Rows from block 4, named by matrix and row number. Rows with one number belong to one channel. Each number is 500 + 25 x the weight over the matrix's rms, rounded and kept within 0 to 999. All counts start at 0. Numbers have three digits each.
# convs0: first 3x3 conv, stride 2 (model.blocks.4.convs.0.weight, 384x192x3x3), inputs 20-23, a 3x3 kernel for each
# convs1: second 3x3 conv (model.blocks.4.convs.1.weight, 384x384x3x3, transposed), outputs 20-23, a 3x3 kernel for each
convs0.109:497501518497433565478552520476519486532500570529516503471546492543510452485467487506473540498487512455512510
convs0.110:503447511522510526515492493573494546476487510519525528500480510477513491483468486448468530493502533518545494
convs0.111:480433481542513478525521522510493546498475500524540494515501467463530543523518504452510521499531462519488528
convs0.112:491444520549541487473479485487475507534495493507489459521494518483518481480505484508480503531492457502512496
convs0.113:514479495486472496490475496512490479484486507526497483515529492484508520518467484491519479445518501477549466
convs0.114:505425524491483479487499493488536462522462502536489536535532522506506502487505499502501514511478463534526515
convs0.115:475532501510465508471467538505499488563517506523474500500529493430504514575460535528523482545477499509511532
convs0.116:547477506512496494496484472468467503477466508522502438466513482524479531556462489560555522485463481480505474
convs0.117:516509518509508503451518534514539488491461512494518533491506530512565497488447509488477530531509500421509525
convs0.118:463479488501512474490507458500487519509512511458513454522485482468466529504475506533477478498490519460539471
convs0.119:567474492513481526517517492484507490492506478453506542512491466493471490457467490519461510508492488520513445
convs0.120:462496510467544493524503506478510533494472489476491490518535510473505486488485479478535508521488486510507518
convs0.121:524482488469515502531516484545468490492500466484487480468509461504487492548491485459532455542503488498484488
convs0.122:466448535482542498515508475497494496552513495484484510537512451480560503487479488455522502522514509495493521
convs0.123:539457495516498498490490504494521513544506457466485483518495500474493499460514471517490480497523499531491465
convs0.124:464494518489462513510516484495505486456503492501525501515510515504475480501533508489504517516474495475455467
convs0.125:532522512522550480491512465500506461481510535502529485512500458516507492494528516486475513485480522529495479
convs0.126:519492490480493500503561494483469487532478490497483518486491493487507493478504527501501480495538502488478547
convs0.127:475540481532457518514520519496431530541475500537475529515503536495473508485491481494513476467521502483462497
convs0.128:497444547428585475483525495510452518499506504481480516520496474484491485468562484509515529513492547485488498
convs0.129:518491487503509549492519569477500517574447509477509468514503491453544475508472500495483515478537496517503517
convs0.130:497481521469528498525516480455461499514529515544505502444476463552528473443522493512523477524488499531512527
convs0.131:508489509490488497502508537513499533493508485542495484568475511525543487485494474496549505516485467498489491
convs0.132:512575482501494518452513498506466530441535435465504500486517460460538466474461497481520517493456513524472507
convs0.133:557534556442491496526474537550518478537498531494457458486519495502465491517492507476478495438528508518520490
convs0.134:515533519501545458499486493495505479503507499454577540493487585513501513494526500518462491482456528506499487
convs0.135:473532543547468510519562483545483478543475490477517559485507494476512484513504483514515471467458531434500552
convs0.136:537473494484488537476512609543548444498525462475510513561506478457512484462575504544520521485520501504461504
convs0.137:518526500480477475499518523496499553509477473502494553475524484469529478477508481483494494507504499526479513
convs0.138:501490521472505489488501497552443514507506480536491538489514483492459495506543481497476494498515498522497480
convs0.139:540495476492560544468492508499491496510464535535500472481475497527488522479517522502535489499497537476476521
convs0.140:523496446539498483568497499493449553476527482481499463533460480499480482506482492452490512507502497512455478
convs0.141:534506534545459487501509513478519522481502467452505524492491501513523502468486544491510479525486492493535466
convs0.142:500502482462534527476493515508511512522483467538539494456514462468532488488551496475486516490499483476518539
convs0.143:534457460487517480514514485518504456451459479500508510463503516495523522479472497501484496506529509553501498
convs1.109:517478503485494499499485496529476516476473511481459481494483508512527515529517499490505475479464463514496517
convs1.110:514519494485516482490528514490490479519530491459471496501482482478474490522493464515528487452500462507519543
convs1.111:504529481522504499505503524555496475509521516495493474518491506455502504533496481515527475499473461460490538
convs1.112:497493508511492501499482531479537490465462500498470491498488538503508534496538498512474483482510480522502516
convs1.113:515523489513471513471528510468501475500507481498466521502520526472471490497484487476535520505518474515486501
convs1.114:523507487526496456510503510495525492528517519486529511515484511502512502542467480488491486525494528440511531
convs1.115:491523501528488505463486503502452485495527468496479514480482517498440523482493512512497506487472466502559531
convs1.116:491513496477506483539484483486503491478497480524452529525497536519499482486535502462509493545493537508488471
convs1.117:501498503500492498514485486492477528488497497500477502502540456523471468463466480499506457514509531481510493
convs1.118:520486487504499539460502524493511508543492494492500511495476542475516498486468469503479489503476503512489469
convs1.119:507459535530475506488427524551518490516496513483522510478485503464525492517554456504499479516508482471485494
convs1.120:456483483542482502497500507471474466497500511473479524498459538518486467512558484499481495458544494497528552
convs1.121:482506501493514498479514533553449531499546472508483531501550458498514529479510477508509509478543520515482516
convs1.122:466502509456550470521477470511496445490497524495551466465486531505554503510469506497528473465446520488470523
convs1.123:512520494495458497509490484533524485503473494480514512467489505484493485490537515443524479516538489535501510
convs1.124:516530491496461516498497477536534461517502507500469503504514522484523525484493479541518528492509495484476474
convs1.125:513520535535491488478501512469487493487512515527476507467502508489512462511541509531500475506505497515553540
convs1.126:493478514467475516492467502506462476509488492443501517527497485518502495525538477494483479506492492481513496
convs1.127:500527512525496492537518507512515483501501498492501512482485480487527505504507490511483492486474522504489517
convs1.128:546514479524509483496494536461507536499471483486523523536512534489546510522525475551445518497500510455510501
convs1.129:520506480553488514496502481447540474495460457492515482507502505500486522504496519550479494469509478512461492
convs1.130:497515482479520485486513515483518474520466494516491496524475502483520537485518564503479489502457517538478522
convs1.131:507483499507512482510478515516521489495464496496486526509480516508529516480472540501502483548484525457474466
convs1.132:469528438506507510487490480497454490503479476477467479506525518500430534516528520507501501529476489476471501
convs1.133:492497510510451499527533501496496524515502445466482489504476492473485483505531511489480511524507499473506518
convs1.134:493482532483516484477478516536520471467515518506486509495551494514511484493487528518517531503486534499519477
convs1.135:519531477519507492485513474480497502551484499504532491509491491488491509458533509507522503503497514476550527
convs1.136:504463466492488494503513514504534569501532492525522457494465522537506506511511512499469465503513478511546472
convs1.137:545511476474533504476482515511499485495516489544511508517498470534490500519461507521474488501490507499499497
convs1.138:512494486517513463525474523512449546473466496478509506492557507487488507509511502473478487543525508505453512
convs1.139:519486489462484529473478504485521482491454480502511508463502518509466523505492499496517512497492516497482488
convs1.140:497514523504508521522473549484514495510489506521518499517504490480529491462534529541523480503470486516525515
convs1.141:493491512523480473473523523540490461477484517492509500488494505498472516528470509499519488492477498523501446
convs1.142:505488519479503488492530495496500499490522512500453512522471479495509495500487482498495496523525487498489489
convs1.143:495487489506502485461538530519486490472509521496555490525540463517520482516481445509549481490511522480532476