From a checkpoint of a small audio embedding model: arch wide_resnet.
Rows from block 4 of a small audio embedding model, named by matrix and row number. Rows with one number belong to one channel. Each number is 128 + 24 x the weight over its row's rms, rounded and kept within 0 to 255. All counts start at 0. Numbers have three digits each.
After each channel's rows are labels from the 100 clips, of 14976, where the channel reaches its highest value: "strongest on" is what is common among them; "peak on" is the class under the peak. Only what is clearly more common there than usual is listed. The data: synthesized solo parts of chorales (CocoChorales).
# convs0: first 3x3 conv, stride 2 (model.blocks.4.convs.0.weight, 384x192x3x3, each kernel summed), inputs 117-155
# convs1: second 3x3 conv (model.blocks.4.convs.1.weight, 384x384x3x3, transposed, each kernel summed), outputs 117-155

convs0.76:107145102140144102135136122129069102154125147158121133123131162113158092106098120120130153118100094144148111148133143
convs1.76:132137129094133135112144176138106168137154147150120130146102146108108127158109124125150115128173100123109162148138133
strongest on: double bass; note A3; instrument: cello
peak on: A3

convs0.263:121112133142156137134129126111117140144147146089153115151111149110136144132156102124113102091153112097127146107131165
convs1.263:186109103113102181141177189148133155104151106148154092103067088135112111132145132094113123129131144099088125182101087
strongest on: note D3; bassoon; cello; note A3
peak on: D3

convs0.139:098168108145164110139116105153128131097082130136149191106111136132171104111094173152160120136120148109127114157136104
convs1.139:143121131128129152122142134132140144159124136091129140164124123152157188109070146109162122148140091127134145123122125
strongest on: violin; note E5; note D5
peak on: E5

convs0.331:110149153112134123153147097141110130119158104101087120130150182142137053121156108156072167119179116097126122159190136
convs1.331:080143099141145121123143139143112108149122111095141112110158123124132169127136134171155111098106111163104126133116110
strongest on: trombone; note F#4
peak on: F#4

convs0.279:090089142100106100194129172148130120131124139146135166127137115111084100124139106142145135084110135092097122138126118
convs1.279:124129141151102119147136095143153159137126133101126163112176164100144122115159108084124120156089089141120124187149149
strongest on: viola; note A4
peak on: A4

convs0.105:122118115100145132145109120064094131172138104175086130129144164098145125126094079134145102107109143127129148136107095
convs1.105:113101140113102136147114116107133118094123157097110093144112139112109143126086118131087106117089096130144139104150136
strongest on: note C#4; oboe; note D4; note A4
peak on: D4

convs0.253:103070114128146140109105132106095116106135142125166137120131111112132128118139104103123130184113108161164142148119124
convs1.253:156127178178093091117136119113143181140100105098091100108074126096131123145128112136149132097103103136169097124127092
strongest on: note D#4; cello; note F4
peak on: D#4

convs0.274:114178098101120096162133156099131141111122120174143116161140129145162145142093129124124114164084108146118127161138123
convs1.274:112124144129124145142113124143145151133066120163139138075142144124135083135108117127125100113138091102178106087133115
strongest on: flute; note D5; note C5; note E5
peak on: D5

convs0.365:138092152143112153133149152119136099115109133107145105115102128133132143124138115121153125163128145166146070124155102
convs1.365:093130108114140148162155124127115145102143113135142072103095154143130161099089105150102091122150148114149138110117153
strongest on: note G#4; clarinet; note F#4
peak on: G#4

convs0.127:137124112100144111087111156187138138118149102105103124144153124166103091145161126123095118178118180099106150159165166
convs1.127:136066118143122132141134098138110139171102141122096124086144115096176091136143107094089148135131175123091129132107124
strongest on: note C4; tuba; trombone; note D3
peak on: C4

convs0.81:135121128140134163157117121113126118117134143113070138121169104133128142141112183112164130119130146098128161143140128
convs1.81:124123154142123134134136158122125179129148124142187117134095137156072148116159117085123137100124144094120097149129161
strongest on: violin; note A#4; note C5; note B4
peak on: A#4

convs0.295:129088156146129099143113117075140114143155173115134112152148132136108113137118152115097115146108138135108118108131139
convs1.295:105115153118119115129150120148115093114148123112106107137150147146111147143161137068087114093106123115146121126135126
strongest on: oboe; note A4; note A#4; note G4
peak on: A4; G4

convs0.210:152127149096144144161126148124141129126156126132181156175125130131163146095151110070145092102118088115124131080167115
convs1.210:148138122147145173139129140119100106174148127081132142151151151087125106144133192139142067101145118145131116092130128
strongest on: note A3; tuba; note D4
peak on: A3

convs0.66:126117152172139142103132110109108138131129146169153124135127112123138118161145189121169140150112128106123103127134127
convs1.66:117094125182134121150130082143094142166129127165131149160124140153106115103111084097155153155134118113139132165096145
strongest on: trombone; note D4; note E4; note C#4
peak on: D4

convs0.254:152106131144136126120108126117094114184135103143131116171136130158175138140123138120129147143096140117118142086159108
convs1.254:134140089128137120066148120106109120139127128144104157157156082088157141119186174136133158097121116136097126137125116
strongest on: oboe; note C#5; note C5; note B4
peak on: C#5; B4

convs0.65:184084141117122123102146151174197111127138118083168146160142106120113146151125110098110115166121115095093153193133105
convs1.65:154150120155122096098118152084115122107091092146124104127126128124129146102097108145112095101113118182117143118102099
strongest on: oboe; note G4; note D#4; note A4
peak on: G4

convs0.329:100189106147092129099113125094133111128105124140108140131125132125162140147095160099136143128113100118128158154140167
convs1.329:164151151127148137072124161121130117117101084153116144143105156116137108138141133107102147073129104096095117059119172
strongest on: cello; note A3
peak on: A3

convs0.238:154128147106128092127123134095110136208110114138134169128125116123156080126099133147142117115164094120142134108093131
convs1.238:127146109147115132152121101110117137149156125161112178134144135142153056131128104175110098150139086141101129113143121
strongest on: note D#5; flute; viola
peak on: D#5

convs0.7:132176114117097156149102123153078117132158077136140086120155156203192130104113101154125133138117143140107164140153126
convs1.7:123128116134124089105145140107121143119089119113192153102137103166143158129141081128127111098162168145142141083138112
strongest on: oboe; note A4; note B4
peak on: A4

convs0.333:178132118133127103116129141165110125153106120111104135131110137133078156144129093152111157077115093101120102135137139
convs1.333:101126146126074168116096108124133102151086154166131083111132125116177108110134149109121119125138112163141141086108110
strongest on: flute; note F#5; note G#5
peak on: F#5

convs0.315:123128196107136114120141125157173132123066148144112119098145153177102148136116133108149153156129137199157134121113150
convs1.315:117157201133133117154077167143139110094182170105143126127135173155132119148109147134128101142129153079110121151134114
strongest on: clarinet; note D#4; note C5
peak on: D#4

convs0.13:137170176115128121106166105125173115116117107103092168124119088130152118136135138139119112146132118096124088169123130
convs1.13:122135146120132126117151102147128168123159107189087119109143121083108101123099173122095117123156148116095099134119141
strongest on: flute; note G#5; note F#5; note G5
peak on: G#5

convs0.144:123127161122124121120137115111135117125108121117160171129104128140154115116145126104129147114136075155115129114164120
convs1.144:107151140100122157128102144135116112114131144157170155113135169196110103130134093131101105154115159112171132133127125
strongest on: note D4; trombone; violin
peak on: D4

convs0.3:129090104119173133149171095136159102130116121100103102119137093091085089139106126111138104128102141106140084115113087
convs1.3:113167149116099123154128133102192080140142116140141101141120054143123173152133176111114165110142113168152128139126144
strongest on: double bass; note B3; note D#4
peak on: B3; D#4

convs0.307:097132152149084112107136115116147132163115130102121112141110142172128081133181074136121133131171166095126115141167134
convs1.307:182121116115096183141132146100143077128121150103148124115139128091105136130111130118130153120124117134127102148129069
strongest on: note A4; violin
peak on: A4

convs0.355:167132125138116142125125126064151138080138097143125151165124128102112173135099083100104131128132082104122161143117139
convs1.355:116163133161164142123119134117104147103096106105104142132105130159130177100117119109086173120174144149148095113154090
strongest on: saxophone; note C#4; note G#4; instrument: bassoon
peak on: G#4; C#4

convs0.5:114135166107131096155188086095136164139132145105103122150130156132122119154137113120133107158090120113120151087121122
convs1.5:144130148152144116106113107178173120176065104157122172138071108124160130114116133143121155131154112162145108139125189
strongest on: tuba; note G3; note A3; note G#3
peak on: G3

convs0.167:156104116151135148124102156104150134084133141102170085144116102119142134108110145131181133156120130157111155124132118
convs1.167:150167164145148180106141137084098103139137135118132157103107134118137139111126163118130120128098134145168139152107136
strongest on: note A#4; tuba; clarinet; note G#4
peak on: G#4

convs0.347:132139110118112099143121095074120147102115127111125139171093117116145063096141103115109122132098118109123113113135144
convs1.347:105092109103126107114140121129105094136102153118109107142127133127180173095159125119112104097154134137131097132098108
strongest on: violin; note A4; note B4
peak on: A4

convs0.16:160075077102086130148112100131144157115127120106114168100165097101112133109125156108122142121121124089146107147144132
convs1.16:136095149080112162184103120142120108112182135126151104105155097120120136090123105097135147093143174122086095128146106
strongest on: note F#4; clarinet; viola
peak on: F#4

convs0.260:114117153136146114145168150155164130108152145135132115139140102065117120116118099122110125110172134155101124105079125
convs1.260:127149120158127099149131148136140135117152118118116146155154152125120099110160143092148143104138151097131125155103162
strongest on: viola; note A#4; note C5; note E4
peak on: A#4

convs0.79:135089124110160124130144106133094128155105137132152157133140149096123121088140079141106120088111110196139132143123108
convs1.79:142154131128106102115152090112148126123134185154155142128101113096120126136131114109128134143134111068144112120119180
strongest on: note G#3; bassoon; note A#3
peak on: G#3

convs0.339:142086098140105104138134138164153160129111140131135108120132136148160130097089117102163112133160123141083106133113119
convs1.339:120149109155174136129121155141134158100106114114120086141127107126119166153095142170158141126119118121132193131140125
strongest on: trumpet; note G#5; note F#5; note G5
peak on: G#5

convs0.251:121171111125142124109178114130111107152175187128091160140103096101117153087086088130123112110113116097122100152125152
convs1.251:090133165115084144114106119114158139090128122120096102150159093112164148141076129140116131081139121127114127184134138
strongest on: clarinet; note E4; note F4
peak on: E4

convs0.179:126119122138096162173128124122159114115138176164141098120143094106160126137140106105137118115109155116138142160157078
convs1.179:156125132124137119101143166130121106146152105147083145138120149123131082094105135115083136119127124150168090098128127
strongest on: cello; note D3; note A3
peak on: D3

convs0.78:105136092170084101113103153149112139173127131108148115163094136146111139135139174139162147099130138104103130105092144
convs1.78:121116107155169136078131067124103164128122117114128163099124140114132104123107087148127121122112138113132114143099141
strongest on: double bass; trombone
peak on: D4

convs0.214:125107159128128102145095090108142151147135115121128135174106144149175117107112144105142166127125129121144131138148137
convs1.214:087132168136113101130112123113115135106203150129141113135095133117078113134141133134109111100095130112123115119173150
strongest on: violin; note A#4; note C5; note B4
peak on: A#4; C5

convs0.236:107099137113230128152127136065122142103116123152139131129130138135157074129131137112144109145128122137139145120099132
convs1.236:138117146144145140094146116141136071098127093109160082153098135122150122128123141097093113145109172128108132116118103
strongest on: flute; violin; note D5; note D#5
peak on: D5

convs0.26:117114202126149144116116114098161097089093124126104179119161117137114130114119165129148156148123143093104147110156104
convs1.26:143113103136150148171146124140108144125109092135175105135135135144108073097119104112144148125114164123121134103115121
strongest on: viola; note F4; note F#4; note D#4
peak on: F4

convs0.198:116139168093131137070139122187086126130132137141136138090104133126168148096119133141109113132131128143131129096139137
convs1.198:125109103115125111111092146125124138126162093148129152161136090158162056132135103146156146123148122130123123144158150
strongest on: cello; note D#4; note D4
peak on: D#4

convs0.297:098153094115125149147149155152095142131122109118145150076154109161120155134100133146154114137147088117109150120157117
convs1.297:187141119065111166133099084115122048096134129154108119174113102098168175112141126079180122106089140120153133146100150
strongest on: note D#3; bassoon; cello
peak on: D#3

convs0.197:165151158101134141142129141112159153169103138102130128116152107116131110093154155131140133120139119110181108139151113
convs1.197:131091143138101134099142095180112152143133150085146072103119103126118111121146108138126119151104105174133101168100145
strongest on: horn; note A#4; note C5
peak on: A#4

convs0.207:145112133116077084126096133087121092160142160085116126145126134116105125138142151145179095113082077139088086112145148
convs1.207:112213132158108153115141144129098152140165123133150161101077168158114143123143174123091140145098124138184078123154164
strongest on: trombone; note D4; note E4
peak on: D4

convs0.243:119182162112121092168189138122135161141155089094121145129103126139131149144109128119132111134163145152111127099148175
convs1.243:151138148148099179121103141130103133106125138137101113148160152165101113130151123157157142140122172124111116138114130
strongest on: clarinet; note G#4
peak on: G#4

convs0.24:115108157131175127159130136104117150136118108115115114132099117147109121141127139134069146143153112125155076137131099
convs1.24:118126126119115088139106108149146151150135078124152139174091135114096112126119099113138073122095107091147099146094125
strongest on: note F#4; clarinet; note G#4; note G4
peak on: silence

convs0.8:142116112102102156162132094142119113129135120114158118123166123209172140167138135091133113106140149092083122119094128
convs1.8:168121131113106165098158161129115144157108177156149135120179109117149101142155127122152150134095153131114124154108113
strongest on: cello; note C4; note A#3; note G#3
peak on: C4; G#3

convs0.242:166142159131124135137126068100120135123120107153111104125157135158113088097105101161110101133134107095193134125112066
convs1.242:136135089104120124127149113115116095157107141140140098139099127129139144116098157139175139155118129104108119132128153
strongest on: violin; note A4; note B4
peak on: A4

convs0.52:125140146120113106130116087131110140137123106122085144122118151129196130127115106118123129095135128073119128161135120
convs1.52:111148150154128111119128102101094169111096154155150154159096081144135135125166125149135095127137116136122114135140136
strongest on: trombone; note C#4; note D#4; note E4
peak on: C#4

convs0.162:103117080105118105128161147122119121161130140078158139091110142184134134158119107121158130100148138135110137165147085
convs1.162:109140146121136138105112146113139115120135131110134149138107155130151107150123135139076101098103080080161138117152177
strongest on: note A#3; double bass; instrument: cello
peak on: A#3

convs0.201:122126131109161120157147141110089103098119105148060148156116163117121135126095171169103109120082128117159127117107142
convs1.201:123138111104136121114125118172160103146103142087121154137123090163094083101156128122111154152111083148166064147151129
strongest on: note D4; clarinet; note E4
peak on: D4

convs0.303:121123097107140109143105142120098102136166102108092128108139108137151132135127121177171142108109119124122145115121103
convs1.303:119150164133151122105154142133104110091142129095145127180119158112147115096105129137113115131150110172142100113113149
strongest on: tuba; note A#3; note A3; note G#3
peak on: G#3; A3

convs0.120:106085160126176150112173139117140130117106129127121078096112110100141113115096076165124142180097112188170169149124157
convs1.120:121134172109115105118137125105129121123171139132147138162081099148120113154105108122127098129130131142134125166115206
strongest on: bassoon; note D#4; note G#3; note D4
peak on: D#4; G#3

convs0.71:142136132141108150121124145113129131105141120163153154123096108093160166108128140106129092104058139095152109136139104
convs1.71:096125111141126187156140132141109127108118144090113107110164117110130167106104110117140108134125130119104110131120104
strongest on: viola; note D4; note F#4
peak on: D4

convs0.218:117117142115118099097127158132099145188134128114139164103136101147099113111120077160134120108124122085141112129113104
convs1.218:098144215184107148160142157148130120150090118123121087122135109106141126110111094117166109147136145171145105168124125
strongest on: horn; note A#4; note C5
peak on: A#4

convs0.68:117112113114101118164103133110119125129087097118110101106114162096125107199130098081117091136152120108141122127130129
convs1.68:205148101106115110169098139115148104126129102140121131116179131173136148117104161183116074127154100090139155142124088
strongest on: horn; note C#5; note C5; note B4
peak on: C#5

convs0.188:146153132134157126118143112152094130134124124094102113149113102145126094124101121122114160176135109090094141134160126
convs1.188:115156143132122072098131103155088112120165131145120099121111136107187174160119163103148148156126108082105132096112095
strongest on: viola; note D4; note E4
peak on: D4

convs0.229:100133122137148144104105126118147109099152132083136081115137119107142140140143116154123120142107150104151102091102185
convs1.229:086124124115119135100153146174134121126089123122127124141116128148111164142135127155114117120124126101132120100117157
strongest on: clarinet; note A#4; note C5; note A4
peak on: A#4

convs0.351:092143153097114174158152143111137135141081130080107143105136164154117182078072159118140107179120122141101118123097106
convs1.351:145113113123127161147137136145096189144099120139137124128095138104106128168122136153159105151108147120109123120140158
strongest on: note F#4; viola
peak on: F#4

convs0.362:120156142154126116106106103131153110137129149131137109142167123128100159166110230148150128132117153112099113105112170
convs1.362:073143133098105129139105120118135090141126098120168142121138148119130105109112144083131160100167135102104118131139143
strongest on: flute; note G5; note G#5; note F#5
peak on: G5; G#5

convs0.30:120138120154133153108117128148158148097135114108150118138098096131110106150084065127128109087144115121084100123091132
convs1.30:141142136146124123134115155113123132123145118149169153124115120119153089081161146133109135108076154126147119159136119
strongest on: flute; note F#5; note G#5; note G5
peak on: G#5

convs0.119:142119163116143096121141147123175116123126123107129167129126092114090116159132125107115126115147083099101147164121117
convs1.119:126161100135071110171097137111157101126140095134137129159168100118122123114137123134162151099073093077100156140125151
strongest on: clarinet; note D5
peak on: D5

convs0.219:131122126138124105136116137089120111137123153113099137129124131148131123126108079124135072125128135134080109142101112
convs1.219:134164128107152118072145084100202072102104079141115119160126149150168098121119155085140115140116124124138141127139167
strongest on: double bass; note G#3; note A3
peak on: A3

convs0.50:093120107121142101133128090165151113090144130148118133106093080140155164140069143128182109124107102164162123142144166
convs1.50:182143146130149137117170165110159108134104061174160159142151103148101118091080099131114130127148115096140161134155158
strongest on: note D#4; cello; clarinet
peak on: D#4

convs0.32:115124149156152104127091139078150118118092152122109130154108115190112153119120116129120116171190161153152182128106134
convs1.32:153149105132126110106108149142147120088110111171102107109150092172173069145141117126086132142153131120156115122115142
strongest on: clarinet; note D#4; note F4
peak on: D#4

convs0.227:127220165119118139113117119164170129123153144165124101141142120140123120140106169119106102177122123131126107128112146
convs1.227:118116113105135135117178146091172126156120159098165120154114151126142124136112156145133099131179112104120157126145092
strongest on: trumpet; note F#5
peak on: F#5

convs0.163:141075136158114149120113122121115152105134178144146129124131119161133200110162074106106112120141154148152135158140122
convs1.163:145159130161117139101129166122115159134149168093147140148145092127139144133191161104107110105080155114129070132120081
strongest on: note A#4; oboe; viola; note G#4
peak on: A#4

convs0.346:134101128094113141132140124146159114117114149111118108123097125174154134091116123142133120116124144132134130069133164
convs1.346:137124066079149194168127135142168146132111088112142129141157145100099164139142115153166118123115112104074119149128146
strongest on: double bass; note G#3; note G3
peak on: G#3

convs0.168:088096167132145145104144126082176128082085172106160157120093142128144129163132127130110164156165102127150144121134176
convs1.168:151126145153105096165124107150153097134091119137158117130100115137121138120119091142154132121136126118148166093128121
strongest on: viola; note F4; note D#4; note E4
peak on: F4

convs0.140:147139123115131120119109133086125110155148126136143125183108135141177145135156072084130121131123157161113123141151133
convs1.140:117139127162140136140145061115156140154107120072101142139166134098152138157124105143143135155130177136110132120139152
strongest on: violin; note G#4; note A#4
peak on: G#4

convs0.273:091150146148133132177162142121093137127131129100090114115150168132138108115139116143096149111182122123119130130132140
convs1.273:077150116115123116143128128109097104127125113098134131093146141134109134138111140122172091140152120102139177166169119
strongest on: violin; note G5; note E5; note F5
peak on: G5; E5

convs0.146:123099130144116141148096108131134144127144134117123119143106105111143120194150113128129117130135127129132163147125123
convs1.146:165095146111125099106132121169136069143153102143110139105137118129146138107143141186153140144125128147121117140120099
strongest on: trombone; note G#4; note F#4; instrument: bassoon
peak on: G#4; F#4

convs0.372:108161108131146139104137141142146150119131160112169101127116092142137148138114104129124155109131122133122113122108124
convs1.372:123090114106097108141151115146121161158117162157098113113136119139129156114143096119149163152110117098109203167118095
strongest on: flute; note F#5; note G#5; note G5
peak on: G#5

convs0.115:096122156098142125124139158138090118116127134127090156125079089090140148125136096155094132123136113124129169140146113
convs1.115:131137116119113116154144101147127145129151098130142125160162157159111121119105153100145126136082143138121116132147152
strongest on: saxophone; note G#4; note F4; note F#4
peak on: G#4

convs0.86:112126111106124088144126129152118178078122175177116126137123096163134148123105098132161112100148116121138192118143132
convs1.86:142119119174141115163092174127153137119139135116158170086099106155157094092100103139085116132099108139144103100126139
strongest on: cello; note D4; note C#4
peak on: D4

convs0.259:143121130080128120125124095137117115168130149096141142116097132146138166193132113104170103159120128090144142127162101
convs1.259:149132084154151162136121139146153135143148159119127167098128148083132127128142117077110113162110154107136136132097173
strongest on: bassoon; note F#3; note D3; note G#3
peak on: F#3